config = dict(
    model='contrastive audio-text model',
    time_shift_ms=100,
    embed_dim=256,
    encoder_activation='swiglu',
    encoder_inner_norm=False,
    encoder_layers=10,
    residual_init='scaled_by_depth',
    optimizer='muon',
    muon_scale='spectral',
    grad_clip=0.5,
    batch_size=128,
    weight_decay=0.01,
)
Rows from block 5 of the audio encoder of a small contrastive audio-text model, named by matrix and row number. Rows with one number within an expert belong to one neuron, the router's apart. Each number is 128 + 24 x the weight over its row's rms, rounded and kept within 0 to 255. All counts start at 0. Numbers have three digits each. After the name is the row's rms in percent of the matrix's.
After each expert's rows are labels from the 100 clips, of 14976, where the router gives the expert most weight on average: "strongest on" is what is common among them. Only what is clearly more common there than usual is listed. The data: synthesized solo parts of chorales (CocoChorales).
# router: router (encoder.blocks.5.mlp.router.weight, 32x192, trained with AdamW), inputs 96-191
# gate: expert gate (encoder.blocks.5.mlp.gate, 32x48x192), inputs 96-191
# up: expert up (encoder.blocks.5.mlp.up, 32x48x192), inputs 96-191
# down: expert down (encoder.blocks.5.mlp.down, 32x192x48, transposed), outputs 96-191

# expert 13
router.13 093:098142081152113127167125115135168179136109114161106141110139156137115123136126142167138088164122166161152123097125130139151108133126117148163096165089122147146127086132094131096103183126162110144157126122124152098117123099125122127115100149111099135127115109126141108126084089086155099132
gate.3 107:139115157093140131135112141109127164123122125119124163120088169126113150122141153157104126154112100140138145127173117187142117111135127126144136049088151143101082146109108106158129132142109108143081166104094134142141103130155134108129142133154125106159113116133104145157073109120139116088
up.3 097:172140109156123101115145111161138102145106137132111132134212125134101100156126125100127116144157148136107174158135130092149120124111124124138122156180098119144145100148192115105136098091121128122146111141133127105154148119124146118109145124096150158061138111109098104116129148118161138144
down.3 105:133121078075127123126105176121109132152145134135185142137132147123138134109130116127136128136199111116124105134108139123117133118139152155098138090089113123168152153129124119128129172131105136104116119092124139140089137124138143137130152132171137113177115116099119134096123143121142149100
gate.4 096:160130129130138181148153111120158150110141129134146126108147124119126082125130161120146166146169140142110042150134153164146178061152126124162132187115148125117105149167104141112155120097106129118129160157100115136115120153157125129115176160144110127153133113101136129101084109139154136112
up.4 086:100117121193123161123122100095127133129106127169096145142124123107193110128123129121204124075143127136110095157160163151104104111127167083127147093119125144101137153117196118140104156153139125182108097152127127155106135129093123141160135158098150089173130155133157114146128066131115099122
down.4 082:098122145088113104173106156183135133141102121143176131129106131130129150099129138101125135137125158160103133100136125122143098145140102079136121134092157140098106159105102093128124189131103118151108123143109127124098129135135139123123114152100139103127113108143148125114129133141154109102
gate.5 126:128131107107084127144144129087123098131123102129131164138137119143052116125152146132117094103119133120159159112101111110128088161110115142139110153163158166147147173123163142104142084184126126127122158110164103151132167159140095111136139093122149124118123127130113100133122097095147137118
up.5 129:116133102101089120122156116080133101136138092134117151138152126159069135127124133135118104113111133130156163112115113111142091166107114160152088160175160162143139180129186150107120089179126127149120152109164086150127156144122107110129136090110150109130115114142110115135120099093162141126
down.5 125:129116087151139132110113093152109132136111122164036118122119134184106105136132129124142145143121130112130119094058133128142002143123134145124135106143124127147128148113139140132144170138110097155122123082107122132132135108122102141127118130121119138153143124123119133146098142113115103130
gate.6 095:087133113183135160122118147099099192138130156131157117137137130119155121132140111106129094185125118100118166108157148112114134089166159112119131116120090142073188116128098178117154133156125144122103139172091105137120146116130124147200124136126120145107143165148134094112122151127120140172
up.6 095:119126151159122147128121161123138136104164132078173152121148125113174086079140083101095125159120136138102167127178134132130112066166156118146118128116089163112185111114107137141112150149140167111117108176121126122152127129154124081155125158145112147126137104121143114126121141106122137166
down.6 083:103111140133168169141148156110133120124151109153164129108134137184133119121145087110142125130138094138129097089079136141115143107086147118105130148082138101135128169140175138105135156103122125123133147195096131132075078094133074094102129148104153115161149130106133131119098115137154131135
gate.7 089:101129115099105133123142123155114151141090104098157158130125103118152122144139143120106114136167109130127042150089089131133134086143153125158163105115156128142109128131100162103113145110143141121174119115149132118155131135108128191117167102137183091117104131158096132149173108114162131096
up.7 092:112110163127124122138116089133161164145191112099192138137067149110142104155173097131119170130113156126130094128139080110107147092111162126121157168105123135120113136160078126136115107105130151120140134128107119119146143135142096184148176123143158139114147092133112131167101132151154099111
down.7 098:116134151170166127133088151158138118116063153125106119116111117116131139154150119125137104111119183105144107143141139127137143157109081119084124080156094133178116116086131132118149148133114098118070137079147120130177154125116141102100119136153127107119187117168123143157084133105121158107
strongest on: horn; trombone; note D5; note C#4

# expert 19
router.19 095:143120105143122124132162149112116088138102111106139136100106122114138132130113157102135132130096170110169136144164130108097135156155088099117130125091137148102124113087158105124120144103163140095136150144168129154109098147124148129108149112113168095093158110141137117128098112103106155088
gate.5 125:145115117150080131152138119147078099113132099132107131127182168111139132149128151142102150128156136115141189111155159146130097089118129137128127155144146104127144090098123150101122142124117134110113118123090128082191110152140128160106116140117149116150108143101130137129154121128100129120
up.5 127:150121130115144131135103148145181142141098124128153134134087123119114114154140126172137115118105142130128144131150109118138124123128118138132108105166115154136100172183200122071134112115146132123132123117185125140052105084116131129127144137126102125118132107170122118143135148095125139151
down.5 127:124142127144145180117137099135127126131110128141180118136140106122135115121089139155127120126140139152121098131136138125106091113122158085093134099174088115142127088137181113058134145106130132114133146147134129156122106129108117122111116125184123142129123126100124133147134115082122148144
gate.6 062:162090088158096124135126151137104142110063149144106134091086128107120134151122117132149133139127145130116113163141112128129093137110117134155142123154126156092131123134106132158129122102135134166104103146123097079133136098113110177101059170162095093137148108182123170113155121132106132105
up.6 061:093126129130129147113158117111132105185137084122073135156092155121112120093151129136135108104125133136128115119157086130129123132123120149120169119134136141144137093124141154109114132122137096157090150077112115176121091132152109133108133105089152147149183150152145084127176127112143136093
down.6 055:132134134143147122099108120131114134102170126111171116102135119141109116124123143139108113134092140094121140136111102120130101134147117108110118111122151104092109157119060133173123187086115122151096133123114193098147155101139123113078171129116159141098137158152125136134172109144132121142
gate.7 096:095155132131129118160154168132161127133131154125118122158149147132130146133142140126121145183156119121129116148152132137117117098109113147162140122116137146082106121163074169075135098104124140133117173129091114113167136123140100127156136134127114133131167138134106139128093076096119137130
up.7 090:139158140108110119156158130114125119122139158108106129159112141131134118121117113123128126190163102111132121153143113137118102074116138129135138095125136110114118145157119160098127109133139126167087144128113145085156164139112119131108139122113094151112127140110128149148111097066146114160
down.7 104:136099144132149141133105091116101133140123148134116143141128160141122108139149104134126148118120064106126117184140104122145165149086089169132147163111167124141118116122104144101127157112112107167121140117128099118150158142151144111186076124086125166105127143106133134141133133097140142125
gate.8 121:137132142151114123122117146109160110116133073124086101133113152165077144136184123139124117111097154118124094116105122145141092128116123139139130154149157166154141162146174147133144087169118135094175129103144119137127120164125125098113130133110117142128129101118118109139079090092145107122
up.8 131:127136118120118192121095123149111133127138149108141119122109110092165135125117125106144125115185114134120154148127156125125115136146151106083154113096093127107115108110065101111119167088131099144128137140075150134148116094124127160166129146146112103100142141156111138139164164177143132127
down.8 120:146148141105130129144148146124114119132123147118190131137139119084161124145134117145128121118115109113125117148188133123137227128131152110162118160076124135087100116150127131097116101121118141128119118166164149130121121137115134138115077134170120133135131122152151127124146126139112134151
gate.9 092:119126160156149133145111103105163158099157117138157114131108149136085115114079110146146197132106119121164106104120125106154132131124142129076131132149105094087129083139133123162129108082130143132110168147112102117149146125117140084161125141105090141144126131117130118094131180109162120150
up.9 085:114123119166098137127117117094129125068173125178136146108179155137102104104142103125118126131114125125120141122126125126133141079120140162094131149147131139101124139108122112092127108131145134142062142137118085134164163109085144134143133152113124157120110163096183074149129179131149144118
down.9 089:149135208104133141126116156183149120115115142137153120141126134138135135146134125131148117108180128157155189142134148132132146141141080110135150165131139121175107136135174107104116119132120139118152132134157093134116156129123109135155103108121136128107122121143143145106165110142130140123
strongest on: oboe; note F5; note G5; note D#5

# expert 14
router.14 090:103098128142108156169137109137119103116078122111127157113122135098115158177149157129137111136135150113153146176121133133157133121148116145164104138165145093120154095144125106109137161105154139097138102108117146085092162124105113103146150113129155129108097170118146088133094166083095176123
gate.5 128:107151108132128125116110101137110121152146118124135126128085087088138138118137105147163188126168163126143101127119116145150164156145158116124155113102134120117109119125145089201113111051106132132154144132117144132094122121124158053096158107141123124118136144086146194119126161183162115113
up.5 128:154132136106128137140123182131147163092118072127136129131181134136156148171126122148061105148137074140139166097121115139163094097124121119137100148109138146152135131120133172082143158148132121131107133148151141120117118138143103163107131160117081128111121098092130077151140106119114126117
down.5 130:153122168134136152123134139092139126115105131154122107141115132156139132124134156118151120124146171115138131159090147125135081100111131128132118151075124126126170157128131145127132168125133128110135151158106132148145108150132119143106123112109113134139144130137135105099093118123136135133
gate.6 092:125113108119136141138137129136153107150120095166142134115088130138152098110090123161130180096146117143136097127137134136128133158143137164105093067115160128105143118104064104096116131170133135137140136136098115145130133107139068103117149110139095165126125138141137198104164131150123088103
up.6 104:125125117124120143125140148155103153193174122114141144120118141131147133155120083144076119114134110136120105122148156180126123046132134167098117104099111110153100120168102161178122147186110129129066123113104111144164102142124178144131129158076138147168166118137105101134119111093091124094
down.6 103:128136143061135116141134064132127136134159113118202119139122103111130102132126077111131133126108165171128138123100104149130138103175134144093157105117162131132104117095078138146126093125130115149144150121129127153166161130118157157116096157177106102150134138116130129127133095134143149139
gate.7 100:148105174139133143123145092174145102140165079117129135138126150132148158132094110090129108108181095121140109106128160167151139128111122093123141094120162184157122125158089146143107118128121135164155109138120145099092083139148112096120114163124142122114103111161158134147125067157158131069
up.7 107:168135222127126119101137154116069125140168106124147127129117138150133174101118144140123122122142152161139066118106167145105157132130147141104137135126143171108126173161061081108101112113137110103148116155164128148131111146123104127179136126105113134171128146100159130157125122162130129126
down.7 095:139135132084124122123138084157105129133165107085122128123131143118146104115150173107099139115117077127102130144149119128121170143124128103123138096158119127061090124142173085152102152140159114095089141115113138163137182131140124127118122121141106183146122113143107123150152121120132115124
gate.8 095:108100075140174099103132153136123096105167130120101128116110143113164158148154150167127122139111148133174117174151097120132097147128150159099108116140121111140114153150118148126155151150119161131093106159137098090107125164131127139120133142113118140163144133190183081117163091138114129108
up.8 097:146105104128137111181143077108065154175122083080157124127114130108068131111165117157141150142163140125159110139144115098133139099132103157143130161153114104123128157088104171144113119058109111133140116127123132118126137138128108101118142157095129103124147143119134136125139112128137139161
down.8 103:134132131122136145101127145146151124133121145149214133121130123081131159095136126133141115129205098116134135152156127119105158099096093100134133110124152144117103150122085111094117077154093132112136133174137107156129123091136080092115100122123127138155130136167134131094163124125121130111
gate.9 100:132112148140118167141099192179105154130177142103109148143123147105159144135122121140166124128087158137121082154113124120136104115112148076122102052103138143132121131146096124105139146107136158065170100134151100140181118146123146077155131145127153148122159127109140142108115117138136097149
up.9 096:154173183167097092116163080102124131076114138129128129141133088134105142080125181147167124147131136108175170125106118134143145150130094146126160127113095085108164144116126106102117092124158103171130090141122113174091127116133128130144099129144125128105108153119140130128129203158108146117
down.9 101:111139122131086135094109108166139128139110098117147138124134145110113118125141134174153131116106171132136103122130122112145130117125122155102126141142130109049140138124125136057132155121124160166155146158141109136148103153125167159140095126117130163135084153102132145130197136156154135156
strongest on: note D#5; oboe; horn

# expert 8
router.8 091:152128091147136116136139158159154093156079150140109111113136105150121151122110105115143118098164099146096104162093160088143109098149083115124100127110124092159115131099094153133143100139102117170113104119152167131112121140117140145178084174140143173136101178135138115115081121124159116120
gate.5 123:133141174162127141122142108116072102151140147157151160148063098120152103120156139136172147125135118101103095157115098120140138118115163144109109118147127148112137149130143063207140137095132129133122107150094142106145137116131158093123163159138111117147128119112113146095099143155132106125
up.5 127:137115114106113112114143107143162130106094116113112096129176157156134142148142143112123105128147112136131171130139125124122093091091144095171144113131128135149134089180132178034130121166118111145121133131145119121096112150141109190120128120130146134101098119158153111149151119095109135129
down.5 120:151102167123110098114103154123125114126129124139165131135124128171110138129118127141121116122111099103138125133100129108151166104138153139155098126136140131097132179141118106120113147126126114129137114149109117156177152117131161104158083137122146137100145143152137116102118125122122151117
gate.6 099:113128148101112135136106188184147101115123132154146150163080146140158121131073169142145151133200175127150190100147129145104123140135132127109111091119118139103121125126157111122123073126125149131137125141067126103114125118123118194099126144177186137156155131160134102119140124135150136111
up.6 095:100150177083131140134104215170118106123133139149147149150076130135180113129068139125133115128186164127143147103126140135112154151136109153103105108121114135083126121123126114138128091129145149156143136163045124111136153105106099179129137154165147116150157150161125106113114119142123141112
down.6 117:148148110122122124148137152136121127137136120120096131115145131149139138116117175112139139129131072116121120110089109105131173112096094164136140124163137127124118158194064112108104142124134149148104125142151123138148103133137120145132138107124120128104108135149136138087162108089127112131
gate.7 092:116147141151125185119146119082093125115117160103086105152038097120091150119125099126159161125136147120152135156114157129139160114170137122111116102104114114134112092146145120168170136105134094108093131159068143140124098133167133112091124148111128120152099127140132140118149187149103127095
up.7 103:163111131142175142143139110172146146163126123149196134123185151161133137115100146113149105142132077109129161137128131128103101147084105133148122142099139128118122153123158136070128105161117175102149111126125127110158133161150121123182150173132153094098098123169128118163144095107138117130
down.7 085:123097137139108106135120153174131131115133129135126141122100114128131125120131082139120139129121108120109151125141120156122118177070111162142111157137125146112117158146104135098126201179115138148108104186063124078110133145130125111150170109124138121123098100176133128110136146113132125155
gate.8 103:090126089128097188147118187121129135149093122102184114145174144120111152122130033102112140145118112149116127119121131160111162161115170136125093064124143104139136112148150129118140102168133130094174158125094095163132102126134110145179140157126159121129152130127104131132113138084173126145
up.8 102:092155130109108136096116121112133162124170084128130133118156138139136133162107062108082136119171147129112111130140108166137154152126137162100124154138158130168143111137182129117118143064122118113151148120116139130095082126106128128113120144074118117172105081116118131164156124144151135094
down.8 107:090154167161110141119103088114122127118125118111125143134105122076088106085138159118131124130075095094120111157120103127130140144149125134081122100121077133178113122187164111117143172111128138171128158126145167108120129146122100160096132159142116119130144118131122141148131087136127114145
gate.9 114:115120105103148130142140125157114122125196101133141107135073118103134129130102117114145124077143098125130173128085128129110137121110136122149130035115119119104102119103149106162123139155123124114111148111162167168174189152131109087148130155118126134120157147111123133101128104134174131081
up.9 112:196139163167114148110131134097135160126087173136113174117154126137143116124135129129120141172112119140147116132133128132144109134140101122131120184128110116153131133173078136093132135096132130127169106145094116095082085109129159153118127110148111119147118114157142133140145130133091128148
down.9 116:167126091132145144115126143142120123125119127122164123144117123119128119123107127127119134126169120134118119128134144138119064134123136141125139091126134115158140094111076126109133090148138125127174145097098142079141116153117134099153121158101116126119113117156129141129134108204148142123
strongest on: oboe; note C#5; note D#5; note C5

# expert 30
router.30 172:135142168105153137094113126092101152152174151122089088117088113148142136084134087143142113108082102127126180102113148160087107114147131119097138162155123103136167151095091127123095118169101107121145112075116117136097128088106158150164145095093142119143079125096129147165121163149123100156
gate.0 104:088136096142083111114119100202100138118143092134182177124120141142096111127138157086099129132145147137129093099137156113170144192156186164133130137132123171128144104103141123156186128132155099128137143140119115141130121121122121109114146162126094132109162151174163109082114091107112129121
up.0 093:157145086129134111106153106078143114152126124127090137156125133135178103134136132130165091145142067132117126137164142124073153126143146084147145150115133098126154111155148115100126129108119151108096136136119106138165153131139126107122116122084139112136110121116127116115129109160143124165
down.0 091:156133075136141114109081107145138137117139130127124123130101124129115102107134161117148129135158152121113153091095134136135089151136106121107127135146117139127096189104142121187151133122149138127099083117114114166115125130117155117185112155125145130140122119169121135102127138092084129164
gate.1 104:137120125161140095146103126120108129121119152105142135118116117113142108156108181149152133136137198138120147156119123133109145139152152147132120056116134120147104168134169121091134113062109132119156128126141105163113150143121127084071143113109148137129118147156110108131083114144107126139
up.1 092:134127151147102151120122096128101130164105132098154136117178106160164097120121128104160126114152170094175105112155119110157116151119120134135126137092142182090150093117086119160128098128139137140154117121100121165138153119106129134093106113164144114149090149159146106133111127097081130138
down.1 098:139116159148161152105111145179138125132101127170152119132132134142129124105157093097104135125158106098128124138167108155138098149088143185149138115169161135140106126119216131062136093141134113117088120176138101156139173137133108137160135121153121125122133132112135117123076130130101127145
gate.2 097:122141097104112152142126153183112120127089111109175157112118152131120122137132162088149089172120146110161114131131130112138131155115164125167095092137142105114110085146122119173141145057130134122107103134073102117130127123151136122125130135127104095095111137112102153154131116099208096133
up.2 084:120110169144071115116101152127140119132133074148090145116111112116125139172139155066157134139133143145139157110093136125108136180141144116108152131155151103140108166182141113158088108116125166140172163120141137095152107136136114165117119118152105128160147126143114111121095123097159131123
down.2 089:142124100152142138153122130129103123138136135116110110118119122121159117154098145093123130099071168124125144098164139119132153173096094160094132136095085135129142118112139128148152093162124137128076135164133131148120116128109115094167161098135140131115172137093109128140125117134128095139
gate.3 102:107129112118111136159148213150166117121115127141143185148138147099139114090125096131113129135163166133122116138144157118135143087120154128144137123183143178109147116127150120145152141122132089132098147122119127125077098199112121159117115109139111151128141107108144124134159153130172151101
up.3 086:119131151116110100117145117124122111093109130130099169157120102157129121112124120111086109088155107146128152133148105136106132102118134097132114195176133139116099151140116144133133172132143097182117146118089119097147131160102084130107088130127124178183116118158137152113089132172142125116
down.3 087:114119095154153104132123133138127121142139111117116115116128142105147107118145118113127124104143134099132164158179141126135100156135114140110107101126086127159134113150154125161130140151111119118087156113128133136122103139099128141136104139112096161154094114157139127169113151120112138112
gate.4 101:085129105115105121113118140159191127107090142169105141103116101137129113151127189129150125121121177134119093149094095114150137106116154110184154124100107149132159103181154118074136134063131139114087088133217121112102111105144135153132128133154180108120146122133142122133145154103126132124
up.4 105:181127086134118147146133123126103122131139142145121130135139120122100140111120162154102085168174078131136182107173155147082126105118132169129120125127112139139131142141131125139130135143134132119120137124109114118071141111121128117118132123113107146188123158157135131114142070165139150106
down.4 093:140108104121120111105133135169121139139127138113115135133144150173148132161126187119131122126156084206118130122057140109136069108125127139171110121128155121147086167093139114098117162124123134096147102137154120139143112123137126142106134130138126150167153120088127132125142137173119116107
strongest on: clarinet

# expert 17
router.17 085:148110121139130108140136169138161093135097151115118138162086139130097114174132118138131154128114133106160123135128153156135106114155111123112078151139099083107076080131184091132108181115092142100122155131129162131125112152107153139084100166111121116126159111178129157101087127089100138151
gate.3 095:123124091137147114136119136145095153119145157125144130135185120098126129120165096083108103118113101126114115155118096159126125137111114108146144137105147111136136147117171144115156110132150124125123160123145112114158146137141139122195140176087139113118199118095132160120098138158162120092
up.3 102:157123105098131117133127133090110160112106151111113124135083107116132123136119144150114104160099118109113061154118136170106137146118131130124120159113157116137122140121104123130128113140138123133130194112118096123185127097129172145161167106127191125139156136122123139130108101148144104097
down.3 089:130105127156141143108157109124105132141127166104109124154108154098108122152127137143135123143110101134142162128123147138144164115135099135132096104124158128194092131160110124144118097119120127097110152106141146109172125141156119158154104141159133154118136123142126139130159130083125107125
gate.4 100:073115142155114153125119149144154128099094120112133132124094145110074155143179149138097135143123124117151079135129119153161175134117104122164187163101132126121114091152104100138128131112150134139191100162082128106133097102160123069158127142121168156080159126145125107121126121141126142092
up.4 085:104145140120139117103102140156126097145149128128081097106165133136155118149102128147087132108131106106159146156162158148107122166097136098090144074124117134146145144113148118142127155152115154169129170120164102128122153132105142150137118139086144105087124115146133132110183110146108132096
down.4 090:107129124159111113113120086135132136137121179098182123124100133115107138147117151139121110128151135132142136141149157155118130120145122161115135130131144131145139127066080126151128155142172130104171139079104150083120115125113117171101146128156140141155131118142127095128138134098124156136
gate.5 097:162132174132111134116132139138132098129098117153128109134130090147144092121135156121162164125175106117124086127134141124117108126132164130138097114141073076137138125119105136135100145136141102137099117106142122150110131148117123138113122086100108127149161158127123153127084160147149133119
up.5 109:128149189100101105130119165124106136119149097163116081121119080110155129105128152120113140138117082129123096145117141162090140165130176148094101103148116099112160114115174138181100146133152100149107140122131110171090126151111140116114112111112123171115129135140117157142113138185144119114
down.5 099:093150091112103104099150154132129125135110095132141135140135132078119134139086127117107106141067107173118142111138106105147110125114107104150132173114125141098164103157118110167118152106113126114102090154131158180106166125115082119139131103142151116114118112126115132143151076134132163097
gate.6 057:143127112157094160170131139111127149123137136118102115110109162130099155147092154135171137108145123125154134171098126108120114111127140094128094093082135154113089100139117086101164138164124130152134078107183121124140066138140127120136122155131106155114139094207113141127106098075130132119
up.6 078:146111142170131107129116096136087147128118160123123134103117084136091197126142144148149133153143086144147134119112173170143145118095108109094108152099114097147141130108098151134133116122170142108119136123129126111116100107105117235089145115105142099119087150103122138097061116153113121130
down.6 061:198122148126118144136104091140149122108133144140164131113145125158130149143099136122125149131177118079094137097146137091125163146114164142108136122081111116139131135116142104076152157117090123100104136122111157136125141139098106116094139147109126115145110125120139125192125117146111211158
gate.7 082:148111125139144078131138137166116123126099149105131135119103122128104138172125115098136106127120124143107211147143153105143113139123123131141131083126107108082117058189134116143142104141121137119150094085091127146145134132138101100142120131092106111108127103110136142125202101133176180134
up.7 090:110122121124117136097122138122142149154131122120128122106095121078159140108169193102139129128083160120125136131141140140145113151127123099156127063177124083145086118183143148157120129109107074094125160143125150140144133129143119124115109110100150108142142108086133098133101113148137134124
down.7 082:104125174118127118133146172119106130139147132137169134127141155137127119143145149109142131120151162115128115122126121175131138109110177119119109163157132125136121141127101133119093063161143128112104072175109151123125156091143155097195105124130128142186112144151120115124155132138124149104
strongest on: note D5; note C5; horn

# expert 27
router.27 165:137141120110124132115125108141140130103154121106119092135157093122117079105098112126100120116083132122104165113167101153128121086155137118131158184164121137156120126123182108161092128105101104105091150079159145156139150103105153075111133080112107157107102108108099144118141116125133124166
gate.0 073:124127130150104160152121142121127125163076102112105127132163100137138106158157150101155144142112128123109135125135170122091134076102163115132128116079105110112152121153109098127093108122120156106151132156119119163126084088170119139144156139112108127142106104122133143138146108110136126186
up.0 137:137126120121120101141106196120115113090128145104151114134153121102099120121156118121110106127109124118134149133090123120120109127121094107136136166137131080138146144119078120171118124154121130156194140125164176135195074121120129149134148109119133133114125129116116156126101125097160114129
down.0 139:107129123115121120132152162114132123128135141117149140129123123108116132135122056132129118136131146121111100132082125133117079106138153151127131123087124111110101138147101121157147103147151147136167121125114115137139068120151167124121124139122142117099137120137130140118139138151111119117
gate.1 103:131125157152136145149133124124154089175126106163146110128159110134123132114182087113104128145112175127087130137082155155144156182145132113114144103130150129103132118110097192037146159137109128132135099125104171166106140100113150084119097154113101139139137147118136119119136140145148118106
up.1 086:073123168133106109077114172138133106140138139156085091148134130105093137134117105124144122148110115134090132123165147163125117139149106180126129143150107087112160146107103127133118134080130119152185128123126121152107115141119144125170103115116104116142150099138129134139124135108095111122
down.1 091:135107152160137133147121098162135129120125160149080109124122120112143135163126150147131125138138100147135156073149129141119145128163118143094118168177092125131088129127087176113129115111144131135187107151098152147129100123158129099141109134152116134149151125142141125107126117095148135111
gate.2 094:126135134133085056124135153126153082140068110120171153131065179133126146135131116103153122132089099120122135150120127139169127108115080119153126099128125162132151105142063113156156102139161138122153113122088136161115089140111130110140127138095153087159087136117163176132133141148100127126
up.2 082:128110106125104155154166078163109152146135089122126092108168128095125143128139169142091159135118107141182092128079112102132108124192133151148144138115120093121141115144130115192164156160130120132114095117087090153147084135149155162172148144168102101133145116183112125133169097148127153134
down.2 087:107112112108152138123158143147118138127146141115117116119153128117132158213116137136118140101124114117133125142146137102144144106122139123137161129073136123085130150086128133112113167113120155169159129129128164126142132148133102124156148149142117101117145150109135126165182097142103118130
gate.3 110:119123149130106163118092130091101115114110115163142143102126128104093136160110175124145137127194144147089166118104138104140099113124105144144100084125114125138134096119128132176124121125130121078124175143114075133114115186134116166102143149128129149117166164116131086129139189081087110146
up.3 108:120146110135123118116130095099102107068078130153142110142172159096105125117106142116124142127115159134084121100166161121112143156097160136186131130165148127126142123140157148178091095107127159105100162106089103143173106134137121151129130128174167090126154172094136139141118131144138128155
down.3 099:163106119151138121122152131141134133137120120124082109127116126146117127136142138106128115127171114095121123075127151142123084107111109072127110138179093125159098109163137136106145131129104082130098129162102113146070135135117109125109161149111119118130120129150149135149115080129113111116
gate.4 111:153142131142104131131154158107108135115125126128117114127174137136125132152140160106153126120143097121131106119069093117130121179115134107131135130141135069159158156133097158136148064130133138150147116123096152100153139162131132153174128133135132126091142127084151159131119153138128101098
up.4 087:163128104112113172136128130099120121109138086153125121121167148085120117114155118121147114110099153128117137112113147140106122104099091139130106166173129103137109128133137106092107099151119104127076122141134166102113096164118126125148158138149140106075157109077111125111104139144129126134
down.4 099:127126105127154104164148138133131129132168119120081126125115131206132137139108138121139138127160165132130074097123122136135080144126079130067122110120082131107124171051158125218122113125132143144158126121121148163129148148151157121147138128096139116122159122111132139155135128134137156139
strongest on: violin; note F#5; note E5; note F#4

# expert 11
router.11 105:126124148174130125093164127130092141105133150133110138160119117115129106149107162089148164095104184129105177151134137120144156092080101108098141131113077137092165143112112150120149122123124133097092117148112110114095115115091179101152125116148123120134158160143159156147153116132098164158
gate.5 108:171159122141163144158141122155083155091121146096161125127130131118100137154103105131119119156155108119152110108141103126148146093106166131152187077124130131138125119120142116120127115162124090083139113128116117119141134124103138062109147133132108184097150115179140094165144127125157141074
up.5 105:116139127140126137129168163121101148098115129111171126138098130129171122151152087120107129156134106123120137105152108116114122108111183119149155128115136136100131111122103134103085117148125103096134128097178126123117173101118116051112149117077140157119143164151131093160164129120102121085
down.5 102:152125187110126084132110074111137121132128136125151135133133121145114141153117130131106152133097084104109160124115123119134174101128080148147151156161100126125099166141192142102115106124145183127148113153121152088183182093132101138115112074135107117157110123094122134125140128151127144125
gate.6 090:129114121110118102118137142128102103120079097100116120126131151147100119116173159113115133136109120124148151131125139090132125125117093126103123041097110097106111137127205099085130156120123154122102125132149168099127122161138093133083117124125130101109127121148169130124143137128167104138
up.6 074:135127143132128145158149139171192146161149139159127132125143162146144123134115126155131143139140144128152097112075160122127144183109105140095107165119111150114130081146140075126133134074139139084116116148091137197101116142130134134112121170146128129141154169142108133146137144123115098118
down.6 081:154125111123135151095128114124139134119108131121106133119141130105161142161143137152130106113076113114120157125124122123125130131125106129111125094155147121066111127075087133128147121097095135155142127086152085121159153107138156155091139147150148149137118140109112125114127142162121142113
gate.7 102:154127074125128076123165162112110117116151133126187131140113118145121108148096149131122118122102113118141067122132080084110109125147131156092127126159149101109133121087110156126131083189133118111150193171119167153153156102111117137128166132144142151123166117109124097142118148131156088124
up.7 099:131137103120131071107150130158135118113163095138154160143112128146161123141079153135089092125101117145149097128120109096155114139126094148125119132170107083097139138102150191109112090140139145111150203167126131125093133104119144137137128125170111184169134112111148105128099132121125112159
down.7 096:116121121154109132106129155145114120130131127118101144105143150112099117147145126150144121125085129123121133118159152130137173085101138098126107145156127145146137097160119133095083128138135143160106212124091152114144142109154114095111168107129146141108153112119119142127136071123110147137
gate.8 079:155107118129136088149160133158102121159133133108146142130088128148128118130116183112114127133136090124137121149132124110158151133106110164113128145144128093142142149089182093088130089140127122148117167144114148118174130109151119130145121111127130133133135158104129123138115065110153122106
up.8 083:145144098123133091143136139190088096138099141138101120082138131126126135089097168126178108106130103136105150134155093103164139112150141127149140150086133137145168133142151162090099135184122127117156143124164124112190102125139097131121156120173119113136123154088182123123107102107118087174
down.8 092:168128064141107129112166139128135122117145116152091128127103140111139114162117109123113145135135111132128116128131156116111144155105132113118115101136148101122112116115168125129143177139095108187127135082118163169157182109120156125169138136167113128144147132149130125140147115107095155127
gate.9 094:140140120147123103105142130124121104155131112150109119099155124137161112166136100135113139101100119117149098121184131087126130165140143150105147100135147125139162104166163134094137121073118140127139121163160111120111141134124126164133122156166153112120154148108133150140099110202092116131
up.9 093:124130148153145077143143159133157123112123146157080116117143151119141138145104123136128163147127139125093090121168179130100123139136148144102167148145114118110142133181142114135126096103133136139141095141145098138075093163125167194151115141149110135151124160145112110133108086176088116132
down.9 095:160114125114154130094131098118155120126130170088154147139121143123123151132132118100121112120079105130150159109148131140117140109183113176151128163138143126043137129133083114150145122085091118133167105176087161143070144164120130133134116090108131078147100119138122154132122130126128141117
strongest on: oboe; note D#5; note F5; note G5